python train.py --shared_expert=false --residual_init="none" --epochs=8.4 --weight_decay=0.0
Rows from block 5 of a small audio frame classifier, named by matrix and row number. Rows with one number within an expert belong to one neuron, the router's apart. Each number is 500 + 25 x the weight over its row's rms, rounded and kept within 0 to 999. All counts start at 0. Numbers have three digits each.
Before each expert's rows are labels from the 100 clips, of 14976, where the router gives the expert most weight on average: "responds to" is what is common among them. Only what is clearly more common there than usual is listed. The data: synthesized solo parts of chorales (CocoChorales). In brackets: how many of the 100.
# router: router (model.blocks.5.mlp.router.weight, 4x320, trained with AdamW), inputs 160-319
# up: expert up (model.blocks.5.mlp.up, 4x320x320), inputs 160-319
# down: expert down (model.blocks.5.mlp.down, 4x320x320, transposed), outputs 160-319

# expert 2
responds to: note D4 (66); trombone (26)
router.2:490497480482544566572509463519488512519516467482471489492461531507574499493517527489495475498520508531501524530494509490501486490488486526515483494469466486502494512482559465521527492522578502518476504489468502478548484528473503488504535515548527527506473536540490491458491494493506507471468497517519520509450489490494447495485511489488495478520526507514526497478520477505508512523496527497514504508532540531493525531475500488460496516506500496504463466510535515476508516481525475
up.0:466509493526516486519547488522540452478509506465534534498506524503516495505496507494470498488493483551537475467474512558519460489504492505483518508483518538540496476518480551484450474473512488485547486467491499511478526539555501507522472476475533514462515488473516457472484499507474507523535507526528474498503456495475485498475506535477520457540465482482463500499557561470510493495445488501477488474497481495482461500499484521479486529524490557517464524491473491509481505508469491
down.0:508547518490492482502535541498496509491498539529522521537506517491491501494472491503493513516489508476500459491496463499470479503487521468486480516480497495481516472491514496469514494503530483513501475646507448503522507537435524500486502497463481478588486506488500467529483530467462518484502493515473499506511506488490452476491488480497519490469520511458501516476467438578517507507510462531537480503512525485538499494489481503514508479476499507487505505491504487407526483498454509
up.1:450511503489516517489530513453515442534476495533499508502453519522513479505510510490530506498497507519472509549451447509570460505453464527519510528485457453486513504472501546502520483503500520487518519509455548505493499498538466489517563555493505539505539502493528483458485516470518449491479465547483520484500479480518517525504483483457526554465503487486481500525495489515492540553493486434492499521518521489509520483512472466484522521512471471512496544550472518493497528521499462
down.1:524493475487518468498483509524497505462475490554495489515486495480525504528517504529471465537486478449477510514472556532512471479482536504531547519482498480491511496494478520511470509480499516479518474474492497515509497539423456480473391514473510493476500481481490485502474511476520504515512460506490475482483518518490449506518518493500529489483537502500484486493498444521505475501512472475492501522496536478493456513526486497521549504501501473500485462448501517471490511507504497
up.2:548457480506506509505470500548487496535495535556470476530458507503528503501475483500498466464497474457499538542478510485533471497494536520523489514508500497502525507475495506520551526511523524498543499478457553513507517518505503472495469499420532475497507508471524493504478502527534475493483479507510510479486554533533504488499540497455487527454536514507481562470431507425543532469509517519522494469497496537455505483503466468466513490440493510478499492491538471469514520483503478
down.2:501544496457506538502511501513488483479499510477505490501473476515498519490478507511493481503467499486469508478499487480494512458497456420503464486508490510482516501466496519506512541466494511567493448531563489510446505507524509507468483469488432518500512467514524482512524458500504501507498536494493472514509503463434514498511507506512488487501533569535506456513546514486480474497504506452548505542488496501486514501507496520518469480504489523508496521497483532498479509505513494
up.3:526525490550492498484563478514495487503513472499501526541480511491511494508499497511501454482461471523489474475497508530509489511498501485513503492491504509491488518486501520496502495515555476486484525523470491521482456515574524497508533525485500509498492474508520456505472496488463465500508527504525487508498486479500480465467537511484452510526499518515504537498508479506497479448512492536482472531478503514502462477472502513483536518532503531485511505525535503531471494531555490
down.3:507515483515486503458482496497492496489492503502459451473500510547486514503502484496496513515485534473480512515508512472487517527490495466481496469457506484485492502486535493481501459537460517473484446560498491476543528500469510503511446483483554468474525507499466537469516490539528520513500507524502477485507518485477507516491496514483488489480539509613504503504514430467516489492502547536445495465489501526503519494488542503488472514478470524568493513458510524521482487484504477
up.4:453502473512509435536516550486487451515481468530544511487480505472491504516476498501496518544463504474511517462483548457486509494497493473488529479484515528496498463492462532503486500529472499536508519512503494522469444519498496501504460473482525506512541467514507499507497514501463524511482486494497569512513482511449512538540502498501502533485480484464536501487507485508478537483540493530481510494532492494522502468533526469495515499523500505538456534523490489503535515529509501
down.4:515542477518491491423507516519500507490504508522503502513506538483492485537549493498476500496513472500519525523463497518463535506500529543516508505483497518503506483511503496490508515488510433483499534486487488511476522540499468513448519512464479475495505508494484526509508488470528498490523548488502494458500495531500489498529501509504518487450521471510503526512503445524475490507508510450538494474501509513524576483504499528523472540491443494507517550514522506476463493490448484
up.5:489503491491504554504511539518479498475504553461501524524469488562496505482499511501493495488506506526527507494485512484560492547542512527510504504506511466501512504502538464516451500484505523459460463482518497499471513505489529532489545488517535519529504504479526481502510478545492484525469484489489493478506532497510515451502543510558505496513500518510473566489497490531469519493492474473506502449486540511466485496503521492494454454493527551512498503544462527523477499470459447
down.5:547435511501511497521480515509481483523424507505503524500505465520526480493515491500495503528500504462498493451507528479452488477512494543529498547514510492437460481495485479475494494501502499516498518470488469510516497472486499491506467477480519536612506482496474529468506511461488512500507480512495458533496509500520482478504518506515488493512489475518490492494465453490506520486538528494488496485503474522490479499509486515486519520474515478509505420501504493516508506488518501
up.6:481536549523471530506498542523492493460496508474506516498558502461501525527507548484537516513466515484512483455459516496508467544512516487455514517501481569491498510502457496499485474495504498466540468482472496514502469565494490497475570509518479519516511524458494501461459470506478489480467528518505521486504496494475499495531455519493553501508506530505465503510494538460486503537490512506523512484531557505477524479456490492509508529502478507540496493499486476539521519487506501
down.6:525541525478491472504516504467496460508539547564552520474493486464481510481481524502502513503483482529503514500482504511541517537495573523478492477508484489500504494486508507509504486506546533461519541526504510492515505531514466501439413517438514501442505503511504510543526460505500499505492491476526494512505481508447458502507501499526512507494500507495505504512492490490527495504480530512435547507495510465524506495509525516534469473460475502513496516520491508490464501470548511
up.7:506512488543500494493525489491544545510497512455503493547494546482494484492491490510499524496505498478513506495499496494489538486482496497522494526503494514494516492482559538500532509511532519550471493561492498489490515562486529476477500550532531536458502513516490498502493478467507468485501488481508491467496493525538456508525537496497503491534502497520513460493502491537461498509514472449518476525524464463509495497472505500482481487458523525470521492499510501525470497479487503
down.7:508479443507491485508511498488488499507499490498498491500513524485517489503457495504507505469518479472461518531519469480480522495502477523495461497506509494557468479502480517539530474518517415480522500507505475474515517443533509508518446488468515501516507490514490457528510487496479521476494487488508549560482496461563519486506560499504497533547550514558508509482546512476521483480510491515495511511484519489487478489506520567496479489541455458561487453551490466555502488498519519
up.8:499500505541507481464522491449516499529513493488482475514503529511507477493472508503492506515428468452481506525520452471422470473522483491485574530507464517503497514499519489532500440493551504497525474513488498543480543480513501466521491479514485530443474532519495543463523498469509468474516532514537461510494482507490470544465502505485496528526518447512496534485514492481512537498482502505592526520489490485541494512484486506500494529496470492533518477514506529547496523541489549
down.8:481470470518493531525527501539511532517512511480523493472478501477500457487490496506510507506511483531526508493505482505542471494492458514485559493495511490576490502483511517475491460501511518581501545554540477491557491519494483526455503531558508493511486471520477470509497491504515511495524513512474492481515481532466531490501502509505501502519531509460501553517491473527479517495499501516451498495503499513503486502512498507500509465523511455473476480470526505435493444468549482
up.9:521499488536478491491506511486488515471505491500504491502558478471563530538503512507515505545501482526514510489470495480481509546516552492485545498462513511470510452483514496492527523489480537495514465489503522494484512531503519525510507486522517486472475503497508515511465481548542547481522507489543557497486493508568515504506511494533474500491479528494487444483492532512483474544481523487539500460527510509477486493443549482529525515475499520490519527469520504526442512517524499
down.9:482476498473504483507470484488514460500524491477519491513498493484477535512533482473499511472485420491455510529497483531503485486513464508460482494531497499544512513506484484543485485497513474549485506484469471497462506497503493506465451470507514508514494494517499477488512499498458481490484494509502493543514465444452545488501473496510504492503511491589515529500535544478518505497514515521486488525513520469502475507485446501499487512463472574493497477508482460502494531493549517
up.10:483480501503532496515540482470501555508479482521522513477539507507533512458486502535506505508518528554472447512549519483459497482545489490481492469506500503493507486483445514487479493495536507510482532516559543525512526519493488497504505497530481520500455518469498504500478469522473510495506505500481474473524476516480518510533483526515487521518460497494498499494507509504524459532512480474498489508506520519505495534528552489524453432496565518518516446507516467485457499521476466
down.10:446527516466483487480487505477507500471460543528496497523482495497463461509529506485501478514495502494464521464517487517558473467510470478469472464486501507473494490511502513554534537496512507538477521482494488498513488516470524503446514490497495452516541495503485537486517489523479494487536554509507477480503508440471507508510470530463482496439432469514493513533528510498506496483456532489496479503480469515492536501517525458504476517521469463497488489483489466466488482492516488
up.11:517474504506496467490469493504511493481500467493553500511518471480468509484496478489516518503467512477474541511552513537496472506503493497499497518499467495533524552481496491476518507517497492557484497514518422465471518497512484498474494502506499509538505491509509494478485485502503500473527507504507529479514517507482528516511476514485498490491490484481473497532503497460457474501487512465547484409462526515560512506454515491504501460500514464507460463509440463513495493498493520
down.11:515514455480515499504506488490481533557511519516485524456493507523479488541527506485496526475516514496496480491507454509507488502505512487436494482473507529515523533520476503505504477490474515479497550490458517462552507493481512497556491534527511510541511500511498525544511528513537515489469462531495469506512521463453497522487463480488499490528534486499472495520465508508489533507505501530465512599503526417490478518479451530500518492464507511481525509480523521517515464524538494
up.12:523505534477529451487494514481524504511500475538524472513500506501540487532512489489507526492513530464531502526506477508526488491500450549472498476504531510495493509507560483504529481470512526519493502460493458515426455499534484490526525466452561508513474530479492488510477534502536490461554507493516517510512466463460492471528490486478524487528527494513527483495521483556529494529494500460493486500501497491480498522479502488523513501472485492475447503492496500475502520485490491
down.12:510456427488487499530480482512508465466485525483539509501497537471493551496524493524506496485488499504501506457491480484506518502508517428480500486508500495520497498490405523487518503513463488544502559517522522537526503494492483530517452549470466523487504463492534521512490523529511522524496431511497528487484482529566485498524491499494486511503438492495487489507443496472483511487529469532513537457498518489530488500488529549505515504514479549492515541494495554506521504496506496

# expert 3
responds to: note A4 (87); horn (31); oboe (25)
router.3:540517481468488489434506502510529498519482534494460537495499459478440523503489521489458501488508507501492513484471488477497508536474487513489505541487516504511466483454446535496508495515473518500523454518517471471484530464517476536473505490438517521441487512477494507511530531477534471538568455531487497502513494487552508536463474501489520510508464558523450476501501545485511540531501511494524520471537479497494518509487505489516482468519491473444517505526476530488477469530536501
up.0:498487522512523500519471501471470491474498538540472492506497501461506548542480479503505453515500512455491474473499502470534494499498500513488526495516490481499492517536502524491521524458481491485500469508514500521477504453517495519482480468495518513469520530516517520493514469531484493483487532510500503485502485496465518515522487487481498494476507522534519519504469481488479490487549470471495539516524491526541479473506501535506496518467480589478508518485464521521502499474511492
down.0:490487504531513525492504549498482467523535523559456488492492456511525471534495507486508488475519517527543521537487487548517497486500519509464490492513501495448483487500488523485518479481505477498477579486471437515487465490468499525489465455485477502483499534475523491500501510500472505494502507540508454498483540490483471512488516497505511479488513491473504447493575521500438499533508501543486521483490500546521495490491511532539504530525480459509470514426493537462500514506502494
up.1:536497499485501482488513500497469478511480442507502482495494527525513490471509498478495490501495527515486532515500462519512463484473455470502474512503505497488530525484510490528513500514481486526493519527496471498506488503503517519540453510489517506472480545511498519498503509472548487450493518491512530487463462494510491458510509464510478479526515496493534546471515580469476517494485482471505531472567493484501532502438495530511458465489476474451499505493535538526553517529499452
down.1:490509543465495569508500513540501529473515531527480506495499498475505569470499516515509483494480522489465497488491465506479509520515517506526511467470511508518507491511491497511468503496490457516498508554493526514524513495488477518428486489540464502531507518485501556479501494494488489493489474504528478483498434519531483488473485488473496509537428508488515499511545481515476479492475536459464499479505487450513531493524516499464497537527475566486470514501496506438478519480516522
up.2:500491558493515493469453499546510472542514480502504393516487504472486500483467490519528469517492519500500510457527489510557531491489490494471472492505448528478487514506473524523512497497493498478426514492471529479447501533530501528490491484498526497522522491506465539523500532462459557486506498460535464537501491489504501546501454518481489522499493542520506488492486501455475511503512459556515504516458498521513474517502468544503520483502485523513525528481492513531506480524483485
down.2:494549516475509512462518505537526524493490527465550453503488492472496481523441538528537495515498500458492503504551543503509518522521542503521513461500504478490510494487444505510482489493493495503506519504479502509480511504529511491401519501485532473487519507511506545484496490459491517526510456521509500514484514486539504497473491504507507542511499494593493486506512547492484495519518463559521511430512485502475479494491487545461511482504533474485528532526503495503436506528489487
up.3:511546512451468489497528508520520520504494520521485469463529448466468503508522501498477510525514481455509499500504547498535487512498513478534473536535515468484528513511538464468545553527498481472522494489488528490481492495460539512436518500501468487501508565508499439482520476507528534478473528488487507485533465532444511503458542508478499512468500488552523529514481604484469504477538488475501550530510517493451511460561486447454513465490520491511506537507504494485518516479496521
down.3:511515471528497491516516513502493515495470514486475495509519499450494541486502507523512497478510489531509467528513485496553488511513497503458465465514523511487502518484428511467500532483501507493507507517534509515511496479539457482491486538497479486512512518485513513470488504511500486510525484493481533527481546486487482528533508492512498529551518511453475486482490497496473490490493550531564487484480489437496478509496500524490505501521502563549499509466482530454476504490548504
up.4:496556514474512483505544519440474492518476446466512494519476472525497530484545480474481472475512504533514530479509530484488509466460475508542526525504515541460511521515495483458479513522497465527492492467522492535454519531524473497486488497481511555536499533482536516515527471512509436472520515489516482456488483481510488508506508486492468462460547480460487501503475501519496496493529490502535493578501500463520519515475517529520498487511517509498480493504531522495522492530474470
down.4:486476506549496474513488515552525510524507472471465505529519500500518500457488469498529494488505482451493488550474533525506473461466522459486481529489501483487502468502555486538507495488476490522502499513474506534481530503495520481458490520497474489454506494486502478486516489484541524493458491489484446513484478478537488509490484507526511508552497550524491513492548533475522508492506534470521548448491487482496533484508501527487460521486519502521487511503533486495558503434529499
up.5:512475522493521465490460534528521483492481493525516499486456494520502521463555488550505504536452520478534501558505523472543498489512483484465520492477515494517519528485531498523538514476488519511462531508480516494448505472526456503480502478499498473478470458508521535512508517516501536460528470489499496518505452480561471491495498492495522532481499483487486524502477465480538481465514500467510427509477518494482524462483494481531488522486518519485512534498499481468513494501533466
down.5:500521454503480481494514502505509513481514507544487501554509483446424474525536514501510447507500540491473514489500468535511490514476520495548530519523507448520512486492498514484456505489519525515500484460480464482525506478521511485498490503517470499477495476485467495487520539505512494488504496511526505485476463580549532527512548501511503488548522478527517534483505504481510453530498484533511506469512481545478473509524475509511478500474517454453499478485531510521489474498452504
up.6:551518512482517465494462505512492503468497507560483494499528511505501510484455524492471503542473484498531487486482529563505511487505457505436488521530498517481502438499483502476469505490537503466545466508518497519524488514488529529532469533470503489483546473507466487498543493508527524588476537505490468467518467513520521505474460492507485504518479497477539508467519515482453499479523477509503489468456518501494487519552482500536504503469486514530476506511495483485493495488499511
down.6:500495549530502456451514508514493477492491524522517539498508493505490481443483497513517501507513520485511504449507460525469515465487513525465475536510498510486510501500486520506498535495488545515507506472483492457518481467532443498490479482499539502470487514514517502525497516479496501525534501514490510525502512477498488513497524486521523515479556503470521494509502487498509515501505450424507515520490500484496490518511480584458487499496494508511483485489512395553484530562506502
up.7:517455487543517514546518504558504454472484504509489544474496506443480513490543480482497527479474519505548532570493520491514521529484538485501526535494449522503549513475538478488501482530509483487473482500508494487473551501508474535479498508513472528467512527518514513485527529494510474486472506494489463448484502515508490492500469499488506524470493522528491473516457495512531494528524464489492466507471501504493518523518572502471514480528487474502496484537450479570485514504504507
down.7:541510498525506491563481507520514476487462490538491471528490480548516469504490495490508460492513498525528514518498493553513519541514541543494521505510503502512548495505487494460452494512491490496522537489495522515504509552583460492449550534479469533485508537503514445479468538494521498494504473505456497477509503522529522513485503496510484484473471498534512479504535516500503486520509520474491457475502472532504440490504538476478507549526482477498492543514485489506477511498479500
up.8:523528486463454498518523530480526530483484439543499506469526507484505514488519492527503519508531514523501514458533507472494551547527557506464539480511465533505487526515503482525519525512488482514477476518484491492478535507508472515507499485520467513480448513496469477563501537471505504512506494485524486448495521475550506513492540482510499509524441524527533515503494519500563527481498513486484496496498513562506514532505494461501460484506500488511474438512518549515488482472494535
down.8:475498493474496463517462520538500450454476493509531520504486524548491454499509481484520493483501526491533496506509495512530481521477475457527478546476532467483508521502532508444483485476504511563512497483522492476511528500481506529534482517448496497517521481523522513501498447524493507525513494528501455490488475546523502485512457511495511527522542500511534513520475479432469510526484499495512520515499504478493484495474528487496533511494485514483505492531478435475492546474481493
up.9:465497530567518492501517506549514471523521512521503489519462504466505537500552502521476502514463502508510523518475496462451484497455452486469453503504499496469517501526465511483519494548466515547493518510516513507505540481488539521498497516474474490483466497529482457507522499508491486465482501491501527514506459522507515536525485505485510497539448532513499512433480465478495479506518476487514505525526502506481545526476465537502480550525522492520512504510476504527436492517531469
down.9:472545520499484478524477499523516492490442516488542492483507518480490524520468504510495500491518520491503501533511510519577514515488536540525495522495482513506538494491519507481486476467499544482503526501458525498491517487512482474477465500557481480546521518460578497501466490473484490515448512481528499487513528462525495496477508507486481490518482493526504516498530501507515504471501550480525486509492500570497464504503548481475489537519517476504497457527500489521555511540465498
up.10:493491498534488481495488512475527500477507492448501495486507533525507497463442517504518511542483483521461549497522502461536468514487536544534453501491535518480494489492520483509512531491470487547503506483506529518506485538530483528469545478443545517501517510519523487518502488514477546482481476528548468478492503481487483507483483485487503527528490520512509531516524444490507466505484467517479568537479511507521487494510518513513538477500479489513513481497549513502517555505529507
down.10:508526512507509516488461512504494483499494467496546507527473513489537480488509489495491514520455574546498483483517524489447510513487471460505525518464509477475501490508477498523485569512508480498490511573512497477477477530448494469577497465465480497520509484504522513502512490506501487480468479504533514498520505539460517495516504515496496493506490465444484461481427473501496507522498522543500483519502545491487419533502444470491512474556517468508488559496484433533537485498471482
up.11:494479466491532517495487490490513500470471527554531503508502526537517502505499497503506487473493518524514515538475484509502515486485446503526465497493501537493504501498495497510476517483527492499466492528463512524538475490473509506542486514496529484493529483502535486554484473504503507471437515546518501471510455485445549506481493496490507502566516505488492487500469494476515494481485470491515538508477506503520507508503517519513517493502503476510477548487498493550491520494506524
down.11:498465489521502526488486470481478487492514478492506490537541538494493449522475477535482548485494513502460502536484485480518507485515523484534425503477503511539499486506468490498524496531489520464497528542500522496488508481545499504469493464469545497527521522514549515483497507549497490475506510486478506514497469481464494517516517477517494487492429517501461511512477516504467489495493462480524476560484510505513466486492493515472545511551514500495525453527482527525488466504514486
up.12:485464496510540493484524509515534502490506495538488549506528490565464524482472486505504494498458516522513515496471502547518478515496471503494475475484490508487473499501508420545481470506503485479523473486498468482466535537503487476472484451529496505471544495519486499474500487483521581548512478493499477498513531515519469515470507522548517455541511500522478496520485492505491462503512530466489492522495550536492479523489541536544507516506478514506482525513516510503452498525537543
down.12:496478489468516521525488517500513463521508481507523492494477505492518495517519496523484488487540501439526509558520521520472477501466522473487487483494514483545514513509468483533506527513549543467495500467515513463526457508483513544509398474538528478488502495515509501492519494500454514508510489503500505478484546475474474487503514492495494537474480489458536522501540465510486511496494467486515439546509539492514486462480472562502541520528488538494496480512525490515513482534471497

# expert 0
responds to: note B4 (83)
router.0:464498476497501505505499504517472466494522471511556517516509521517479501517526487512514511521522484534513456531511504502478532480517481478502470471533487458534542523516516515497509503453472471502494516496536492515530494516512519502481525527488508475513512477425512471489513481486476499500459561486474483528527508498471519479511487542541485454472458496462539521484521470506500431446502474517498457510485535445493472470521474468502522472483505520517489471479508462531531503463448519
up.0:489493521506479515478518515487499463506497553473502526499526527499478531470480486507511469493489509487517483514469465533504456497465519510524485495532507470486494530488538539488495479486494528506519463517494525484513497520557542494507548535512518492488517480475488476496510501518495504454470550509527469467448528485502465500462500496483501511463553506498500542541463462470456482497485518474475466487464501523489508473519526575516578474486506512504426483486482476475520508505503519
down.0:475485533423478510528516493527527509519560474466464474502495464523463499525494494458529453493524508529515526495507521502527531519519488519462502514468490482481509476518445507472548481495519495499496534486503477530540493467523477475493435481535499519479523498500475469515477526496487481495477499512502526520503522514513493501501546506518469515471502445492478473507483493502481490519499469473565532542512514534529474480502513520546518476539477512557525499524514511493497510446478510
up.1:495486512504521494465469504546495494491478495499498528501521479460495491491476461509495507504448496471503527511488497492512472534485462511511461487496469518483506521470486450499532512487491458492463485462513490464474509467476458474449526484527470505441504527514494531499518534500538551531541511557488512541521437513528510510495516516491511497478454494482479499497502528564526501463561492545466490523522547518474485531478489453524523473500488517487493552510466533517489514505483498
down.1:495559453521494520497514501507502535476518511505525522473495474501517482509515488481537526514511519483552499516491457487478544503486506511475496501512511492454518493504515481526488511487477505531495491494501470497435536492461503514470505479508506527488492525513489499474518539475509505501543478507466568517499509495481510489541448501486489495524456500498487509506479560445521496499518461513490504558476527484521487501480454524462522528503513491494481424477504510540517524482442487
up.2:467468520483477487547508517524485554539501487516495517490552474499506488469518522486521499531499517484505479453466466499450544504488509461462534501494556512478515517512490479506504539520544535495490497484472461491541503519500515481523487481522486474465469494504540511465506501486509517481500505529537493522488501531510469525492474502525505505490473487490515538472482501504504484497484488559477517515554475521471487493480490474508487457505482551504475537532551485502485493478483447
down.2:541457464475527494494540481472506531527511476494532493501480511540488499466562483495482502508494487552472529518494478497533449502491493505515489468535529499507548512506529490480463482515530475432503473521440484486477496486523539455486481577515517483493525515488484473521500506474488504508467549507500508472522501504486488498469541515506491474516527527489477496505482506495534521504492517475490486507494499572493520518497511482497553521518468515520496457531523481560481510533472484
up.3:474529490507517519465553500540497511496487523459506513533518494477517479493538493503480495555484498503505498468536488524478521490473507525479549496489421512525516509542501466493522500502497512491452491477498477509533547527494536508512494538488460471511466499462522489510523476509486479458488486498494458497507517527488470510449496514482500519489545491536506541494470497486510530448505536505500488464516508507512536501486506543520532491535525488492497549503516515455557494516474510
down.3:456455495472502527544512445475501535483532521463483472499515512523523475494511532486495515515518502522534496519508488545500525503497459481502539484505481481512485504504541473513491487512539471536502484591534505455486506483565531518444490470542483503442509489504510488492483510484517498469464541494488532527516482574453504491521543493524505514479470467554507535473464508532475501501501494516501517490509516509515496477500474494479501525498471482525500499447480491461490467439487503
up.4:464483498498507467499528504473505490489489498463521496486517487506505483491544496518475487518501468515522538466479481527497471462517518501493462487477458504495475490471483439469492450474526518506478494531479516530505442478536473474472526507473460507548505527492485568471459524482530526530530518487522483493505541502494500486493474490510482495429463486532474502520523480489531503505528463507523502444526502519513472507486474542519503509525539519553517471517515481461484451539476481
down.4:494523494484472573509496476480504484513515520522471509483504508522475510456491535517497454480497537504490477511543480496495506531489572448459451509477509492502502497481530494526492464515531497523501519512498486474513489557499473487515497486544473485486482500509460492505505492502490505496513517513505517521505463489489532493528470487474522496585461520461492480510457480522465489501502432539463481500480512541499482486497499498499543465507489438489500535516509487459508470455484491
up.5:501552501495491477501576516495492492462443498513548475537506494530501497569535450506509466504468498520497498525497535507536567475508517496487490507506481524502487522509442515476500474496517469467498492483527512454519522503459519449485506471525521523511495500493503466533464463462482490464492513504513506542477476512498500463529481508534480521506512461503445547448485498497476493456508546504508532534474548519486468493487528560506585451487501477496533519512481495505459523497494521
down.5:501520449471514462491519488496506516449443503507445512529505492512498511520587500481527510505493484507488506437472480506479488505528519458468468482531518478500489515484504497498503484503485528495481479453528513488461512514488460495511490474534483512503489511490515535494484522494480459508531507487487515543523489583551492508542545491487500474496556539538444495529481498469475512500482545540520490534483509498491490503483484451503482476471471526496502450448495541566480527504498496
up.6:503534472511508475550512513530491479493522494519499454532511501557549501474460499488535511519437511470542509535471529554520503458512518542493477545517480518464475491473482486482527464512520511480471440444514476444498511431496542500487462507496514496514491539518491525497528526525490471554470479492476519481506471497484536510517503486469487493515521488477491488513482511505545474531486486480492472469489509523534498530496491544481506480496466465488507489549496502513500443491498495
down.6:453481503517520552509475501471480489479530516501515549488504501534485559489513505509468472495501539505501496496505511487495511509489528473527499481482482524538522508516499511466503521504461487476470537495505523550488464493453480491516522469458488521560486505507431491537513523469470498489480484510526471458485501477507456503476492501486495466493483485532467555524559492531469481481519481517468480547505483514493503494513555457472472502524491519519490529522486485445514504491458506
up.7:462530459527517500524471499489494465489480474513482482501528478482480503477528498523509506503472499481537458496509503499522558506506508476502549565522511484489466506483488510524489536511511482479496462527542523520523524517502499492492477511484484520448527502508543492494533502543480473529504511490502482494507493458467483583471539508530501467498475515523511485518544537509510524514486446494459481521479505443520523494476484492577521506510499484521456483503489514506518551544502512
down.7:524467518524474507535501481458480532441484489505475507512521492532468475500478523545488523493521555437485500544513488493482531465497461509486453502495508477545496533485463488520516549503490462507503485498509501457552513483497478469461468523479447521515513520498513497520526490545497495487523518530481472533494490511458483496540491475501521531527464501515493519501488484488512483527490510487529511488510484487498491506491488502467502499555509452529499527489504441458601521440520512
up.8:483574504514506512482458518523521465496490521475511500518479523500441484468537479494505526514468487507515527527477492479474483526502498537507515485484495527497543497469513464521557522483486521502491506538498499528490502489472512517492527494510504498480472528493457481502488496526443520495501518535509462458504463506509461523516477491471496539500506482483491522525488542514539540476486503537428529512475527547489502515497546522503517491545505474517480493504527463562525501495508487
down.8:500534482496524516539530542500511512463492462539504514489503510497534473485537509509519448520484502490496496543504505485436485476465521512471522504492490477481510497507507486540532505503517464452510520485542515494484547527492490483520521512480480498530522507522520498522475517489542495502514486501471488516485502477507481511511482492499520498473502507526478489493504486513468504502496533504445497557515480500466474487497487478472498466471490464539493503479516448522516524484478498
up.9:477507504499473503510529506463511504481477518499532534462482526482501494544460496536490494512514513505451501513500484529539485515462495500531478494477535519491485515463499506509470495502526510491528484547527521517483518476492514510512498525492501505509529510527545493524510503472506505431459524517463475496530452482494478510485453484446474489527446477487536505494571501462470527498484490428481469527456528520524520454534507511471514514479510509487484490500492472534499493503508487
down.9:479471553486497457523500497459498491534471497515464523488491515473560469446491493521514532456492526444492519533493530536508494516519486487520550492516488474470518494514479515494530509506462495515477528497495506511508491534517502453449482512488488519529532500490518480472505509503465518506490483509475531474487462526558525498545598490469485458490520477463500517502457537504485481502492502488512505487505523491502503465507523547484515497520484470491513490464484534451522502531504502
up.10:518456536449474493536473513509541495498518480523528589505463469510518468514499505524498513499472495502540498520535485513532498471497498539468495506473448481504477497483509521466538451521519516535482473518480507509470541491453475482513505513503474510518524509495522496482524497487536519488539523535524500534509515501472528473523462479488495547461495491525508566500458491500529502528478525496511508496488491490497500520510517492473511489557493438470524498496509516488435476543488512
down.10:469514463490523482523507497497489534471467489553524490517506490487500530525448508465520513480459524485501479536517484495457455498512535473490512507501509495497514465483502538492527498500522454453499537521512465443469497435480482498473511481466525520479510484523523521535498529499482474500474524517490518474492535526490459510505502492466523485515512484494484505496442505532506503508491465546511544511482522505520471505492472467482513511478504502508483511476512493528579491530481502
up.11:498490515477503464457482456510480597487482476516489487513543506487526493447504522489498506516500538471476510480436511458497527538482517506458479483542477481507497501493463492504475512528510492534523499499495483479475482543525530514502518488502497454429481479505520491475494509469507527493467489499551468518483525496554473507476500495514493511487473505466505519515538504447458482525506500568511469478492444495513479499523479472521503487497466551523529500508531498486497512543503454
down.11:449524447507496527525517531488507488489514500524497480505517484515513478523542511532479512501515503433510478516534532480508511488492444519510469506468511528506540530518512531480497492518502457454520464504464510521490491517534476528450478506521517503533488477510444494501526498465487476492501496498485514500502507546502483505510503498509487529507545500472547495484461487516491513484488486417484510501473494525510497505510513509524513500496484517501463516508467463527490481502465506
up.12:503468489519481495505529519507514494501498495529494490486487513545519498476468505469489525518500467500477494528539514490546547518490503526563513465453465480534522517481555582502472471511492489481466459483513476457537501515511483516458471499530457475501467505526534502518525500518478517522498525517467485526508541501543504508525513485512538460528513538468493510491532494470514569499487507497500499457476503531483496518498510530448537446480446528506504486480498492540511504449508497
down.12:503482491516499471536510515509484530510484499527530490506493449547480530489518529509486512504477539494527514587471492502568494474506485497532472533494507484489505508498504501461488463500493530518510491553537513539481487524475512480451525459478521491452486486500472507515503471488507506501474501507495472490510505442468518498491528492496488500546486513507474489503484475456509468521510481457511498504506506538497548487492486462489493532489512494501498511456525506444510505520470508